Weights of a small image classifier: soap at rate 0.002.
Rows from block 3 of a small image classifier, named by matrix and row number. Rows with one number belong to one neuron. Each number is 500 + 50 x the weight over its row's rms, rounded and kept within 0 to 999. All counts start at 0. Numbers have three digits each. After the name is the row's rms in percent of the matrix's.
After each neuron's rows are labels from the 100 images, of 14976, where the neuron reaches its highest value: "strongest on" is what is common among them. Only what is clearly more common there than usual is listed. The data: stained colorectal tissue patches (NCT-CRC-HE-100K). In brackets: how many of the 100.
# fc1: MLP up (model.blocks.3.mlp.fc1.weight, 1152x384), inputs 0-191
# fc2: MLP down (model.blocks.3.mlp.fc2.weight, 384x1152, transposed), outputs 0-191

fc1.2 097:558517531551537446498613432584459385491475578425462489505509563454480525550560439414559473503569473489483553471519467593472494505365488532589582458609564545461507539544497474410410483528548565392580533494468530468492477575506563503595464444425600553509435520501463525565527505545492429543524574563511507512543553482465426496451519453519452497534515412409473531456466458413480519482509526626496509587380492470480559504514504579482549511526473480542460499434486462543486488500431519531463490518415592462551513392537479509617438446427464484426483471615431470466514490562493432534
fc2.2 093:449571402540524478609507475445511497491474484590390497496522468552556424504450442476461407488541436426476560601528538522407480471471461458538548537574550454499469551519496476485539512437489559477531448435474574514543502422512420504468494565454423470493450505491515490507514518412506493583482540518540558394474456576495538506566423559495462479389505427479489464498468518563495560419505489520452512484560498446517447488501595554485464589492607545411529504509546458476489524515489493422470491476534474470527549575464409502487431452524554478492519566504537493545535447420556542595
strongest on: tissue: mucus (30); tissue: normal colon mucosa (26)

fc1.208 099:473472510513503455600509473525476548458527499438539502595571534414524589481426506499507468443488442492509493466570427544490599459553456504510532550473459518446473517436478503452436515544390526527523513509438387473556491482474518448499466500585549377484572552603461602556535489486482540587526485475479585573423439509556445410445552518536461533390459557468482493425514508540557478443555474510585591487505493394471484401408511554567469452519480545592484514518522531569552517500546485502517446459457507521454497525447474443533527454479486455478521462535418472486492556519516407541
fc2.208 100:467573516506604481383483474493507415515481463431518507520416499464463507450574581472466468527434599536545448426481457434528533576450503478454537477458504473463471496384568446534551519504378445458535446506593420487489484500520559534513547473440430581458417477470489491507494500523507564396482544484536479532536556431507466538520575515548480443542514516537436506502491486516559536532444536509461411518503539507480463465634438520469517476484526492433495483462509592504470605544541568492413456448478450473519552430450435636496495540466546490516432480500508480452499470505577502420
strongest on: tissue: adipose tissue (28)

fc1.440 107:582468436500427547492521541543509545450479492502538509441488526527505478501543566590547526492485510536445623512454587517526454484517482533410518534375470526559521525467461512435529553523563505499527484565459542463526584492447532458531502491568467649466484546485519505579461470464426525471498539505499557454529488538524555516442529513490520436494448459570414560536442504572461572489550506477533548567506517475503491482528412447490491436400542541608519459570465495459536469481423517485472602552548470508486520522537532597387455501516553604491500438554480494498530458510516551472
fc2.440 110:514512496487569424494514499459490503555492463556490486467484414449454441521578494564451437508453500564510491426423468541469455510577491456523431461497535477461460519499550448503521530443443571437509401504537398515555478462543541560494557434484553467473495498483511419410445479479464447514540567575563546598532582473520410501450573538454517521516440559527476520473478492451482548550382527497472491412494480453512480576496483468449502498514456452478482433517551517505492510545550556452410470487596530563508487469529440472601571434476492384494547604477514499428548450523492539494
strongest on: tissue: smooth muscle (31)

fc1.7 111:487476574492483494438508500489427510543479481408523435564482490521526470496472552560388497542533497598461534455514484486425491461398494548454584505508440446482493515576417592405491610473553517509403554475499525497464419507443475487542512443423557501475490552475532553532565422448507444570457443536549462479489505456566508430432478510525596466420520453511513538509481553568514467484467468404508518513532530518488494510414438475534432527550535506540490578554521516544395469470599530544543410459536437446437457529486585490490496471594493396489454450459489574470503525557526608446
fc2.7 094:429466511557508521399501556548473476536541454555567474523471471490474473508501552475464413553478568543490438424506361484464522569449335552479496515485429459398451519442549497582444558588457485449542461554447501486507501576519487468495500554510518525439450489457423569467508432462537472563460546549552477623522478508479512488489533505513482514479475491514460517514518429505493496608556510546512435489536489519470479422537524541532457499440452450447513427506475491571444606510491563529467465491469463377541432411536481601416548573488489470530535523419541493479556425494495555510
strongest on: tissue: cancer-associated stroma (43)

fc1.642 088:520482525452452559583546485444399489532542522538564526529484491488521480567468490418555535472442415485510467446524494550516531506482521550592530542531536468463469491449444494407588505460503459558465464479523479553522549516544500496495487528605497549456439478577508503534519453459480545468513465465503507515511570564591568479439539490616534504532518566434556477571443489507503481484535565436508474522481498561473577499402390530501496553701626519530518461604530456548517462463475451518426448571404517537497616546525446495577507577464580491472477565431493508430554611535455456462
fc2.642 096:515420557351472586548485525516462528518427521568496470484589542439492520535492514455473507462518523539494561480591529544517531452466528509521570531584527528512468446550470455544499563454508477558369429490517596478536456509567512453536502454550481467516531419507560526593597541441542453463551361494423454424530477542549549444504528576461408483497508530427579482541502503529505537551559503476482427489483549445482520525399567528532487497428480524589475499461472572488505469463511412612527567510431462512418509411482539442488481551407484488524504504448508479517515511530600457526
strongest on: tissue: cancer-associated stroma (56); tissue: debris (41)

fc1.441 151:480508541564478596481482608557538469362516485518533494640542620499474586561501436481513470584551463581452505534402459421536582531585445511492423405424458508482526503543518561466507575477514522486475503524408469459548447503545515457512476457455536486487565450541499564445500476515428495459473462538486529474493460457542586510574427474507427516616465448506490478463465519481568510493505505554500504564470481568508500444484415524413518487485437497461573446464455447505502534513595458459531482504596477550496482471484503543567529495465557589501504475470445430552549501534377472587
fc2.441 145:562467562569473505477528622545560403435436471565558511556491591557480572580480545491466439593466495609513524414393369482527517516516458596447475440520464436423502503522639560503456525506480534459470473549417486508578502500492546420549477449428479467483484486552465542474449438543407509488525536549530521556512465437452580511553509504472429554509496433504409499506494458452603429514501498467502500586578509518478436481465519451415557484435347473440584396498512511480533585477499510445450459519556529439510443472492505574506531508491526580501507488470427428560474437492440430564
strongest on: tissue: lymphocytes (29); tissue: cancer-associated stroma (28)

fc1.334 119:543530546578555481481378499436637486483589468533542446405480543523521534549607504474525493524405469537530554479470470411472598539557430516541496471466432503476468452539493459506503479462477480532521518578501493492427466505513537504526446419515471514468474469489582518489527530515593502416537495544522480504614415500495517520515464472519400374510524453502549557472491470557471510577418607489389593487432449476547459394469465461508606454513479576421453479434448406502513585452439500468448424495534522548479471523514576532510425477498492540447492562455593512514443500515558536492
fc2.334 115:544570500507467540519517488494521508505464547442496531530490497554428565460491465534466522466537570455557482542513634544446501487471577416502584524521578534580489483456431515453468563489592553532442521506553476540468514534446430453509489504442493431517498582499536520428436503518505458521432505408446511471410589530480410583510507534461537633511477575380507460437529458478415525442579416536563444523468485513540509605576535507457429533432568531483595540469501449430546460546455513509507565474456446468556466573614424447491549467524486572469345503488392522521524401478459404508
strongest on: tissue: mucus (34)

fc1.651 096:530537519477510399451509499483447464595482483462575498527555525492463430481472515481471508497491457570526542538438405500415485481504438501454552528379434479557568435469477620518580437481478465493420426471483418486467456481582552527426585523563517498453507519471497517455481578496591474518571470509499482496558442451501459597449478514491536474428560567437493487507584499392417460458558527516509480522424498477511510389483502575446554481391555528420458507544472448512501521493509547464607389410501485478431449513534542402459421493532615487570487485592456542513432497512478494528
fc2.651 103:458596488536466444567488514489532533580516481472478470531476443464454503417450511488448572545449496432558427527451496469519441520483584536499519605506571499570473555413485607508478465408481517586462509537565531468508428542526556471451486480537488634529575523498517515550454497544467543434488422476507594515490458481540429463439514533502557420533457577537524493397460600458469491501501450610455505424504552472456460518458411593526556454487595588450545537517507562542501413578487502524476490419461518602507473591426443532514540467576487533481511475554591482533546562526603423474
strongest on: tissue: smooth muscle (32)

fc1.691 093:541456429468484574531543515435531534566439501469388525508613455459622465430560574506529482467460545546456514574534441453476463549521501498556477508546468533446515519524535545505590514440592468460493420508507494460572454534611509535548520457434481550438592523543397480447502536495517573447496401493448518507467555501542543484509497441456440434526499515409507504584496481457597429553583654495526561461531520444466455492490543512419465525569530562481460374506503500495493468489566456560528572494482431434490407437375533506523471497478560533500556483412537524473442580612515578512
fc2.691 098:542424465538485458440469534599517475546472548514428570475396474430479442445519544459522531502465557488506526498518441437565546549427489541541485503423449460372460491528541479516485432532512576487568411477485480529477566492545659488479464481477457549491495445475473527476487488582475464467537550581509572597539512470486540519570596569467474555530552505523466454609493427524540507529518475468539365522539416567487447539519521475605530488471423441473496436531523481492565498461464535470534463520498598448446423558498452576483562535514475479516492499440524602544499363500612482476
strongest on: tissue: debris (60); tissue: cancer-associated stroma (39)

fc1.160 090:453531577587573484426481521563501523460434523533513475478422420431458553580590493506517472567535423338473430526542465515459426490513504531555532411480527476433435479403512460474452373558490519505508531460481575456510480461460510417565429511527524472494497524436479567437470469431384473533531569448484442568494579498533569453494543590523511513497494411503515498543516587538559556490555488493559503381588463525514496427446469502445487503474517485510484499578452532475448461559510471445401567486535410418411524557586420486464456532569436487483408518458493490534487437526571410592
fc2.160 103:454492515517493501463601478488583470415517516474526553447408540515490453434549560536496492490454556482468491494480476558454510599483458563380487502466521456483474481465547541514468525492440574469522516569467518547511499533461520486604512467426415541445416510432448572486613427497543528381438545480504399514490565466566440508452478470497462534493505391519515475509535354430591423486465539536557403539539556447510489461594573561496571477459561552464631350534520633549569608475529550496468440516445540524481500388522538584442482439487414552560427438456558468518507411522505457420
strongest on: tissue: lymphocytes (61)

fc1.572 075:536499498440522477421562436393422508487483526516524518553537436540462527437527562452485500531533452531435486525592501478497412466476480396364480512408556546405449530503464507431544535518474490502498536466499516407516537512544541476483418483564472591511433531432451555574529371489547464518474516562504575520503502548497504519424397638507475515411513489557507494463498542507426552519524456494547468420453472475568590584554526467490513436409544435557491516399487570521519538500551528539533588422560515505483539430493535496444419463573500543524476376508486450483535476604528525559
fc2.572 088:427388517520431504545468558506543512516503643476493454576453559532516489503472458514485636485498505485493566483527515531514438439613435470476564477576474387423475516405506541512483536497473500468561455608541581546463499476529460532486519494531501527455461413516579452473497498479471517398576454532509511514445506475468493568456444507497475572620510504518483577609530507518419541503517523454504491506433516492543556447445589421438520486476430470474597591450497437474485627513550504511439370492397529528510484552572495513416515584518543542483420441498504590552504475486519437425
strongest on: tissue: lymphocytes (78)

fc1.288 096:427530582526485540505514512496457483544488524495467540582559433497577524568529573553614534480389470478421451543506436477496417558565504497590564506544515452503527523605467607419513484430447517466451460490484438513466414476528546493536517505588497586531560550585462521508547577532610529529505487404434476437477510516613619525553472451574527419515582525453593527436512518547492477560493506482544532448509550513513462571477433501537571534489511456535513471413578465499577453499502533530517444487484521485442521557501468568546515461561506543517471541500520522507530493635521454454
fc2.288 123:440416409478462517529452453563490480557440505471482440496520521465452542481527370507511501494583476488440481506472532458464556516527451430471533478484502525493545501406530503490565554493484470516484380484604583522527458541521508520454598494522454567523525472442476528558580551425493438419530439451561628497465603486490499553542487442437545522513540494475543392484450536534538422478484546478495501504544535528490503473475521442517459483557459438439549574503531454430590488424453456414444517511492469447532533487473459499525504586504501443497513525536554597572518443449492466523
strongest on: tissue: lymphocytes (46)

fc1.294 101:502424533503545544515430461565432559480511395589548510515503495518514549562465549569503506476489583549505527511497474428518493484586495511479519387462528544482520519579480561491410488623527500509544542478436568483455590598419433567416547448451475441550551483489448534529526513436488447599592478445529503521500533487527473452377426522558486543539454518567503561484553569401492503484505474504500538525546529531357505424483501471486575511435498539553413550433527442440442480407517531511516592509591502501533545384547484442501491572413469499498518530483443435392496460503566420570
fc2.294 089:466476543513514494449546511580458561568530524453577557546478480430537633402480602520494433536464407494526539533486459482563499516592453585477506504484454486524450510556560521483520470624516469453543641570446526519470463419409453471478486530530491442554465567530434453464513486580563465568470402516479470452438444466370548471486449510543486530479533498582496494496524442528538525471486467552490489457529442458484552535529401491514569451460447574491419457602543534536459650489489544502489413580490425455537483422450581526457586439556520526520508438429472497513482508518548577452
strongest on: tissue: cancer-associated stroma (57)

fc1.557 100:508569520504525515521519565492469488490530529430525558487519535459564508460478471539486463495604622453566498414497587495506638582509549412466489530575542473439490533447499436526459476496547490580458507412543552545435480558514429454549418494422533504462561536475551519488423473562550517501452479518387521508491460480451495498528531477518539559524545492395556471480554459465579460441497418498585505516441493527382479467586500486541552543458474432414513539499507545460515496513443502556607565443446401508493484491474540497466527514471551529409522516566511536479468451504547408439
fc2.557 090:545530535508463490612465426430518429481597475503504484520514559462489510476510557510555554465451455497455623577503583504504473430473494531614477555476525466510612449551430435514526549482519477444540505422421561554444502470461459479478415566575504520478538524502498528470525476588477549480458504454477436414390546557498558451552495427519514437467509434491551542440500474555467506452483488481502622505483493486542465535466458552561519515460514495524477519457501436430572501468471505460381562591561589614512525581492457485537473468478510537567498474478546512575456586597424572451
strongest on: tissue: mucus (43)

fc1.175 117:522470523475495403536615543534518530546413532548543548498538556495524508469539493501521558470523490459527457572424462533530650597472477433589514518544552522566473516388533505509488468495534508532467520502460499580517499453584470525472476517561602451510575533402571531513552533470508547590484537545454449547591545450506516513475543493548476570486514484437484513460450437486506509444525522519451447479353495460483468545484542526543490573566535475492542591470475506551549553456489467515457454490462533532586529448565444544465514475484509446518520502554435553530422487523501389531
fc2.175 112:506524520521524536531440524518473441539548445539477466500496546499415483530459487538503469415453472580372380507522551509510521374490555586570492493497544575480599486492447501490499494530436424513486457501638521491589517577480433490547496440533468501590478435461486490496528408545513499562502499514480456591459554400512497486521512519404496566477435503544460583399477555447590503552406522499413478401523557523506467546472489585468487511562506454439512425412476447472428475514506526489576453476535498506460666469493559495467459429529524625514451519487576454443504520492500470458
strongest on: tissue: tumour epithelium (33)

fc1.411 095:459534474600476561564594475565568500599511469572490497613495491553418542441504496504426506580496434519522410517563525516517582527444461543454553512440460446553413510531491499504487460565547486471486552520527531475558461552447463508469511516491596493526479499486500528547450471586481490592487568495468518378511547467468495486521480537426414597445468505510523503490523489560488508523533465451474449483514481381582484462453486365477431557481566556468517607465517465472501499500564538494508524507540531551577423516501551474545501516484496454475540484582493506499551489541505556517
fc2.411 110:534514535570491531528531520497482475454539437427533417499388397449564506365485439484503562542516442526455543542548568464560503563441443404442540505512490425442506493401455554576487491469479484410504476607472469564484458583502465528458523539478529523465482455482520511397449507563563538516545491599497524497502536464484442526487447477580568580587426467523552515497528547582648609442444536550486433515451510545530534453527513401517525422572541465550553517452506426496481544562433441445503452586462553554487435514421521444549391480510510446535513488505507496579543532524473616476
strongest on: tissue: tumour epithelium (33)

fc1.711 105:438482543465530446521534514530470558552488562504526539485495512558584491450395426490467501536532538496506520503435411473502559575437541520452552486598480576410470494524587473469517410548435499522569533413510567512519525601574468501574583470522494369545516396506419537508494460446533526537460435534461487480399485477493557500571564485547569485546504482553491425541509599473577544425429459563504508493406562480479563537562524482502444505469473436518430530520466475546563495458510510489487553483482540441476544502487470424479523444427441408522492512554641441446518494483537441472
fc2.711 096:497496422381529568414463481451490523538470569493494474519485532419522620438644535488480470562469475511523423494495447366473442514589476485497453450453445533509454497421611550597485563440548466473520534555524505475515466490463490517412534486546492402486399415522468513535499564501456547491525527562505454581400533552502464439439454503450549489491541519497506614534417564491517523453561497528498467484502444500460451544458480545450557531581524556514512524583461503505453458490477436503493356620584538508501454473441537425417564415523587573461483456466432482553519457400545486500
strongest on: tissue: cancer-associated stroma (36)

fc1.473 102:617527458521529565530499567587468461448426503482586472435507504554481542485449546524519464540490498511431604521453557500474482587468458461508516576426513503493522551478577486400482446551529521420574485509495523518417515538503387505508512430483509492460483457438504436439492445512433488542439424575524520490478546422496485487439487488436470471495441468580456439569469405568466499482483496458487461454445507514517559590519576662499549361513553526522389517489425459469549470514474502559480563454442559492438584569552494472502638435512483549448561402420461456440480562560465544516
fc2.473 099:550535507518522547496453482456466506445544571374470524476498441567531486518511516470544497520582629473513520505479504568476508316580598457575532537531487519501542508477504492545490514524537468569442492454558427557538533555461454418519591506468536493548518547512561523401495462411503520486500536496489477494493468524400530614435520416428519504496580559531488477571434526430523506572522499452509491468528506572557494512540454368515518465437393391410519555492531577604476447515503503499518586562505448485415501494469626476489536505514467440495475492419467561607409440393532436565
strongest on: tissue: mucus (28)

fc1.188 094:512424508573580468486395574525457610434506471443532424500512545453513513512550492436483507479517388419527450412541427537548564482535499534594520478414542479588483539379473469503466479548499463452552509473470412462468473471438473478589504576525579388494418451528449512428541399488496520632436507483412537570554424528515500495473549541462470588380452497519492433488501559512429478480475489464454526413585481507487493461483467517478516546530498613469462506517485533533545484507488559455431511532494469518548478509518414479531524460475596536454481491490530449452529567462539406521
fc2.188 101:508560531568536457439568497522521442471544555469505491488471473504500549426544517558415480481444611461554517433495460561455651460529413428406478478463537531472425462483520531503488575529476478487536477541477423517501561523426572520448502480459447562452475517546468539525567408524537530402549598534496493576536515436508444516557518521546473555474447554497461547554529387502467514549444526530531457507508582527536445470572555539568535483488443435470425466517481642568442598586503532507464453479460449407458484515471450570427550568433543477531445528378525515542536381533602463426
strongest on: tissue: mucus (80)

fc1.686 109:400506555480482490468513534507589473531499471526549445538507515443555550520504461486431526531413448320500445435537448516421576537448418461597499456576583571564454502432451522497457529554554499477569507517407550457448465475523517404538452458577547441562510436575522624466597513586437507534575520454491457536493527448570426493394564602503430499495488465463532590461558495592590488506507534602387554504553497496493442464447467522537438527544564453504472636518483569460466574507475467470521430487481542471384463539532521511501510433517475475532571546500508448412468578532526403554
fc2.686 108:486561586481556433434534486561535526513460439454491547416430556484475503477470578559522415455461480561551452449522461454538516591538436522537427509443516473514389493450546484501499518485458517402490450500565457554501480506491504607559441571410526488554453523484483457465469421528553577423510576469453505611530540453567429461493606444461514546556558457531500480397482543461545465607463564468509417475498546444415445515584432488414502540454499474495549446546488600610516507481579465559474486460531503504519593495466457536453500470578545561492462440602508502466542443459530564408
strongest on: tissue: smooth muscle (40)

fc1.6 079:464468503496440438497574487418534503489541483509532459478548441501461526536480498483499482540530519481470490497601447463516509516496452506454460472469588586478334560530552423510450538472433458489589526357509571473525483562478503515440368447520463536548466549460443495503488359512488472512436494513461469564475502502540452483441548609522451493468536482541538504453555481571399470552632511498623428464458455533572518539522521406520526410471506432531474489479493576478468516560568552580426561429527561513593524449527521416536499458457447512518451426493526457490589508562479490586
fc2.6 097:371414530470490484576487562490558504482513610490499416501424548528475518493449447546418617515567456462463522453580498542547432469569437480445490505601508408459406565366484530419444507503516531495536496606585543564438454482398451498489509480512569516366464420491488500476543486519428506392533433539464529518408567454519401570457430484459473556545441582510537549579493521542508521479455548545428453524470490495533560518424547490507509459525514448510625566480511454492514582570539538523449397483381544510455491585543507516480548514532573550425458465482473535537505466494500395511
strongest on: tissue: lymphocytes (49)

fc1.457 108:568509551510475486502526512574533474411537455483448444461447497498459464540519441484552539550518426635475611477504508542432514396329469497564522569534530542530559485537482471513528517447466483467468496518459550565492562604561408523555580498581477539459514480497524577584526493527597515517420545533492521542479517504459574502509614468475539453450503502504490439461476518524538538555443471430528503537371529520428470497492492556568446398534539553507502438537478504556391496580433557553472402594482585528490433488506542485524478502470566495493487583548518504531529500418553430423
fc2.457 109:456489493509531614579524561544512590523453496588543539450499516450495440507509532504502477485549526497483414512546399558465509567579406480429501433497449443484472507419585512515442500587420489502594416483529486587486484486555509514483469511526508503505449459348447590523524388547505411620532542525549510552622472506488491534420509505518430444524421488545439499471434463495543497474495542601533392553532523571484524538515492610495493521480485497460496501508505521465467566505447504507498477526509511459521440396452496533446531483540516371528440462428515427550497427534553523542
strongest on: tissue: debris (35); tissue: cancer-associated stroma (33); tissue: mucus (31)

fc1.762 099:453537558529497601487462525446535482481452572490442507430489540492552590517541498570528475540473491461469511511475546527522473497523507508523524468530521462498422565441516484568532494555516460563510541505463668534474644459432559428569521473556506456497512492552499545472454456459442441510472572454456460668411512440524664483492566571602516476437555426560554592506499520579537475484556490539523527459516501516552465446474536400449485405487524513545565431449448511534453518562523461496426529534526514491435575537503484541544466514551455558524400482553495434567516562496563496477
fc2.762 103:411503574465509402508501433474527466451567501666554417418457553545409526500556535500451509433535532439649532551503437516482561535455549486497500629511603505429522508487519498489535466524553542465555587543518549517521489477504470516561482500430406568494544492636544593506535454469468553398483505550437520444421534462575417454508440542414447405514546528476488485439490505473491493553438617495506534552421520503506497513586488566468473458532513554569545463550573591438568498440595607411527555456448539536491473476511514569463529480515444530525469496513519472461429419605506435497
strongest on: tissue: cancer-associated stroma (29)

fc1.530 085:514521517516596410526527491472502524458568415523467526492492424470508521458421465565544492469460563514498601445551438559461458508470532500483472541557498462435490534536480444441518500455416576511489510604391537496503528494478516516483459517460422549490470523586466492487567545458458512441439460492522555555455539559502418491453479488486431526550499494500492511425526447478533540502469520485493484516496445467502448482478478559499607505420480429383528431474558481516531581544644472527489559576471504536550519580532422438546532475468543528510430519505438449553475469573511555486
fc2.530 072:532521509480491531535462484471489516530553510411521528457531514508499578399564510471507482470542527534463477498507562548543462358559504550521493523566517528545585477535488429449501486520535468524463623496459462583402422596470445553541469472549613438466427516563559544477476497480442551525491519458495500450426515523470544417488525454499526483510462516539558500586515550533431552571478474469461607499448495558525495501458457500427461475502433468501482589568563386456469492478397573563509561483619536473531453442503569441499463503501377450497569501529491538473457552437415452449
strongest on: tissue: adipose tissue (44)

fc1.102 098:589546522509515442440489483526520495438400416447495401479484547515534509516444522518486502495492520543466581497392535448530411510529485542548526518455514413520456448577533480487521526452540491448452494497410545505367441498492426481410522504450497564497583508507531534302426544461548494397431496450467475489499465471399465494543477509466524578525531487509496466496488468555507587422476513517421565585447514495462567463518496435470505555383443445374486477533488422485513497471444483502433550518479486559496489460475592514451446526477560525489486424518404493488438510480470439505
fc2.102 096:480473551465500467490590543495565484578502386546618531473396525505491473458494556553397533496484546452622426506415433461461511547388489540502544515507554498436454529460536556552533456473434411447487539516509429436570543562520621526540524441472394566523516454516479503464530529517474538544553542511454464493509506506547471504536533482480491537469453424520412525448474408400520532554436580544581499483572585441357495526548493545407592450443561470496539422566619561494520583424528552483465499528490451568545467464473456557527466525601524514512573386559560570549409509503487476409
strongest on: tissue: smooth muscle (34)

fc1.90 105:584552588526426487560468510550460575499463504525528586497565560420526440373425493569555478555547500582456504505510533556599536564526545556512478515457540572439473489432448494511508573560547467544369477509602484544439590401451436469560389488478486433463436543449508457543479441632559477463590544598557466514532519512502498413499507447480554564401523414457538520446531428519511510558463450413584528479469537475485519562427562545493479443476549537467503475521545468484469420462522473544617522504501516511518446512513469580367461528485424468477507501495538484476445505522443512489
fc2.90 102:402534540457557427583460374472451417411583372573513512514394602479434406533490547505513575423479517492516591517505459484466540491547590472546470559473578443508535410543532413421506498459548492535465491447480498499447460488563516461480491530451391557495552527615516579517598489478542547466486489499521537441463547504570480539505475502495445436540563530480394495513490536517537481529463510484508547537447521474526530437674524596466481462549486526537619452478544461452540494528486652425437560490444503529498465446483469464515492450503506587567439553511537514498581548604468461474
strongest on: tissue: mucus (51)

fc1.682 098:529466495491480436456452487502542504486418512540549437490477520603420520497518454459500574467544512419456516576469568435499450475498470498483492432396453472523495486482501373492502471557495456499587521565468499496443527494543520494512492559492576423444468480488566528464455510492393467520449479524561542490420445497467508493523441502555467424475562514503537469572474490581491490500511483461408544550426536537452487553485537531487508388573546419615348555546469417537570484499510460551538549467426555493396510540563537500434571450547565462426690389373524553465502531534523562502
fc2.682 114:471489513519473543496441469484508534442546511461459516521477496492525403512511561557498466526434550489509533467524508479492493468531528445571529510470551408526493505470527516516522541527473475563446505436506371567440477505539516442609519549541570527537516517566453520459466503457511572530533544467510529496548435505498573648419571536492509549558464538543481484592544441498479431656586540383569428523557476495548470465590512446515531456422434467464552473531483489513411500457508499530440584466465425479518507484441474498489635554541486515495407533499458487579474380513500362546
strongest on: tissue: adipose tissue (27)

fc1.26 092:409581461530503410499497483525504465545476473509475462491591484509490427552475464543518503513502443438483586543450436525573533479470468486551488496577462472577456508579544528462475500528523523440503598485439490533585464560474480449503525458637537526507586470493465474424487606544472463499446544459476540608421504492464445453345544455455506499469330441449510476499500592562458547484556499508501484512477468522505449508452456468495573520487519438509565509401509584526450501470491527537470519464506507535432433549490482478480515511514541553447527494416464507563437479549412406505
fc2.26 103:516556550477531413515519487505553481583532560548515508504508500536506467423469631483460566463448518466564495495523445497524405549442519515467544563464510492473472484522535556420499452406534458516468473578601516453486526462538570484525553533556430561473537582580553514552424482553521499383532427507409567469518522433568470477540522530475513458518548515529390527386484523355504475521464527493499588450500652476491511475522432585468484441451511544504522523559474505535569410517508582477529514466542473632497484537528419486586493468563506486437460435480539470515527540557558458512
strongest on: tissue: smooth muscle (31)

fc1.131 105:506430534453474572454512453456466472399394526504496506425415534488480456518547482414590533498501481542537403522540489530553487599454517419566572485519503506567432518545485424468504570548452473434428508520411429465446455512402417616533486536503464594445401462487451564509456534517606510448416468485447525429534553533570516508592567471377497566591577538523484585484457492463524473479550562491538478462477527549540485452413525426459520567562527461586434613589433482454514530546508456580481526522547562566540418548486486529474489522503499434501504530531515490599478490507566556512
fc2.131 089:525470519440460457451562491558489508565464473459471555468578510441489479450529459428500498526498551409533520428527439469516500519485451604491460430522400512468427514382490410536532580503493562475527466542424488488551572445523564492491379550470454584553509465515500561424497555481494485528412510579520448481517458424553444480483575518527492514515548424527469478504526445446477490547445532378508411575532526493493424419569531536567536526482397489493385440463519536615445541577542484519485459502541506446464507411489523516456547533466482439496511435509486541457471376545565526490
strongest on: tissue: smooth muscle (63)

fc1.657 111:435531510534589552512496504606573533540462523526441468514553443575458472536441529484517535533585493446517548556530469471428480629472535546452526567549530489462529476492545470531492535508480504478473484480437555438574441539488545587473534515436489457453545493537422422607460496553415524547500476568535504470507447519532549481505500528492565512475510454551489527482468601575491515444551534467532530414537562442411537474504537502491471536536538525487477475461544486537499491541519558492545490465525566505457512508526553503509499410395502442473524564534476446426492546424549536520
fc2.657 089:534480503540498526431492539516496454468455497472512520495428441468481467438542561517485444532463544566566491437510446496449576566538401522447502475473446464409417484532504556576467492571489514500496382546479437582490506460488583538518492498431519497436391519527476511496484426528523563505504541559511513574526512432484468566494540496570505523534506374562454530560459438548545527633545503472528411538574474583558460457534550459470446430455400406392495561536504575522474636479535483432513470508512473479508466510495474626456524490487568489459547478405530580440561415515523488487
strongest on: tissue: tumour epithelium (56)

fc1.66 070:500518491442472452453584412461439497487442497498462507524536440477506521483433586502517476508466498459423528532592482457495390480445475447397410536452564523481508537440476509479492512496471516472493515411478523433524524552462524502455397472561478497544453526423449521501538290464497473463483566509434496506497493519481477453417490587488426509445530513611478463453486492505434538556589475426554441478499469514589591515535475511532531331352570515549437498477438559523463476494486554534455566425517481451508482472527483449405438466498548533542423387477512448495534478522547452605
fc2.66 095:434409501487432471569487543460524524537492630539520460570447511535479460457465466494511632531524477489457550551516543476511431462610434499471536484580457398503471506396518510507483584428482534454532498533509494516458456469466425552447491513550522536418431406496644464474506558531450479360575476517512491474416576451469461518457436512522493520536482539481527563585576514504433492439464497520496483513437538472595591469419537422488496490539499475496616595445484466472501611548515480501457387482391547535512524543574460495463486543479538502481409445518466567573519453500535456458
strongest on: tissue: lymphocytes (54)

fc1.587 103:507542474501503557434533534662449493435486533551538512597428442544517499511526472636541499535635531525550577450478480460534488587554447502495560434427588537487491510502445506509479498547570513476446513520446461586458550545432458523463473491531516553557542572482468520436526514485473454449490553413544498474559465440550505516511469381364590472495521431455509519481558487474550381505618462440484530514613452402517511463440470567539515472449390523495623426406583394505579553510473550465456534590559490548545545491547520504536505498440508541516533504467513467496514502435496493547
fc2.587 096:492477564570481442479472555571502444417457468486490527550420499484570454513411592485452408546430551535456420424498397490490525528508482482426537464431442486453352530548515534538467475514465536430556512510429483467440559445454611514563520450442554465481458443461482460472504424456501506551486528555511512600553425420491557528519542474566453578546469437526422505605473389519557554569506487527545474546519509551473462471547610461508483489432526466455504501495508487500505604514495544481445536478515460457448460497517444546477459522490505475549457485510528541528545408474504522542
strongest on: tissue: cancer-associated stroma (32)

fc1.229 099:492501434506479474640469505502580449510562478495545408397415526464537430582510478499453515490440479525517594423488537485489518506451518410595480465543421463489628473489428560490547444382471391563492499556489504481427573530565554511468582541543576511479590571545438462463405544428500567479516470516445519505465523462498492488578501460499580423538508541506493562483510525460495443466498459540549484571605511592567480533518527538458456501510551499552591477457438476465411456403590495495471483630351436552482403499475479467495383525494522534516657531518643512507485507531488472437
fc2.229 099:519504486498545527470454553562484439476385519537538582501476511512481424492531453503539501585501445509528450481454500481455543460464444393526560439501420462528461514544523505549451507618474519510462455501569532514496520460446647427529476398502528553512368484476471523468489432514476401432563544507517448553599542431407468583465525555447442487448477492506417477509557495571420498586579475524501372470557390473481512450534446489465457523517453430454520554565472497460500533440532513486500550460437429452513539425494435553365448536488477491524533529533538553461502474517569449534
strongest on: tissue: mucus (42); tissue: cancer-associated stroma (39)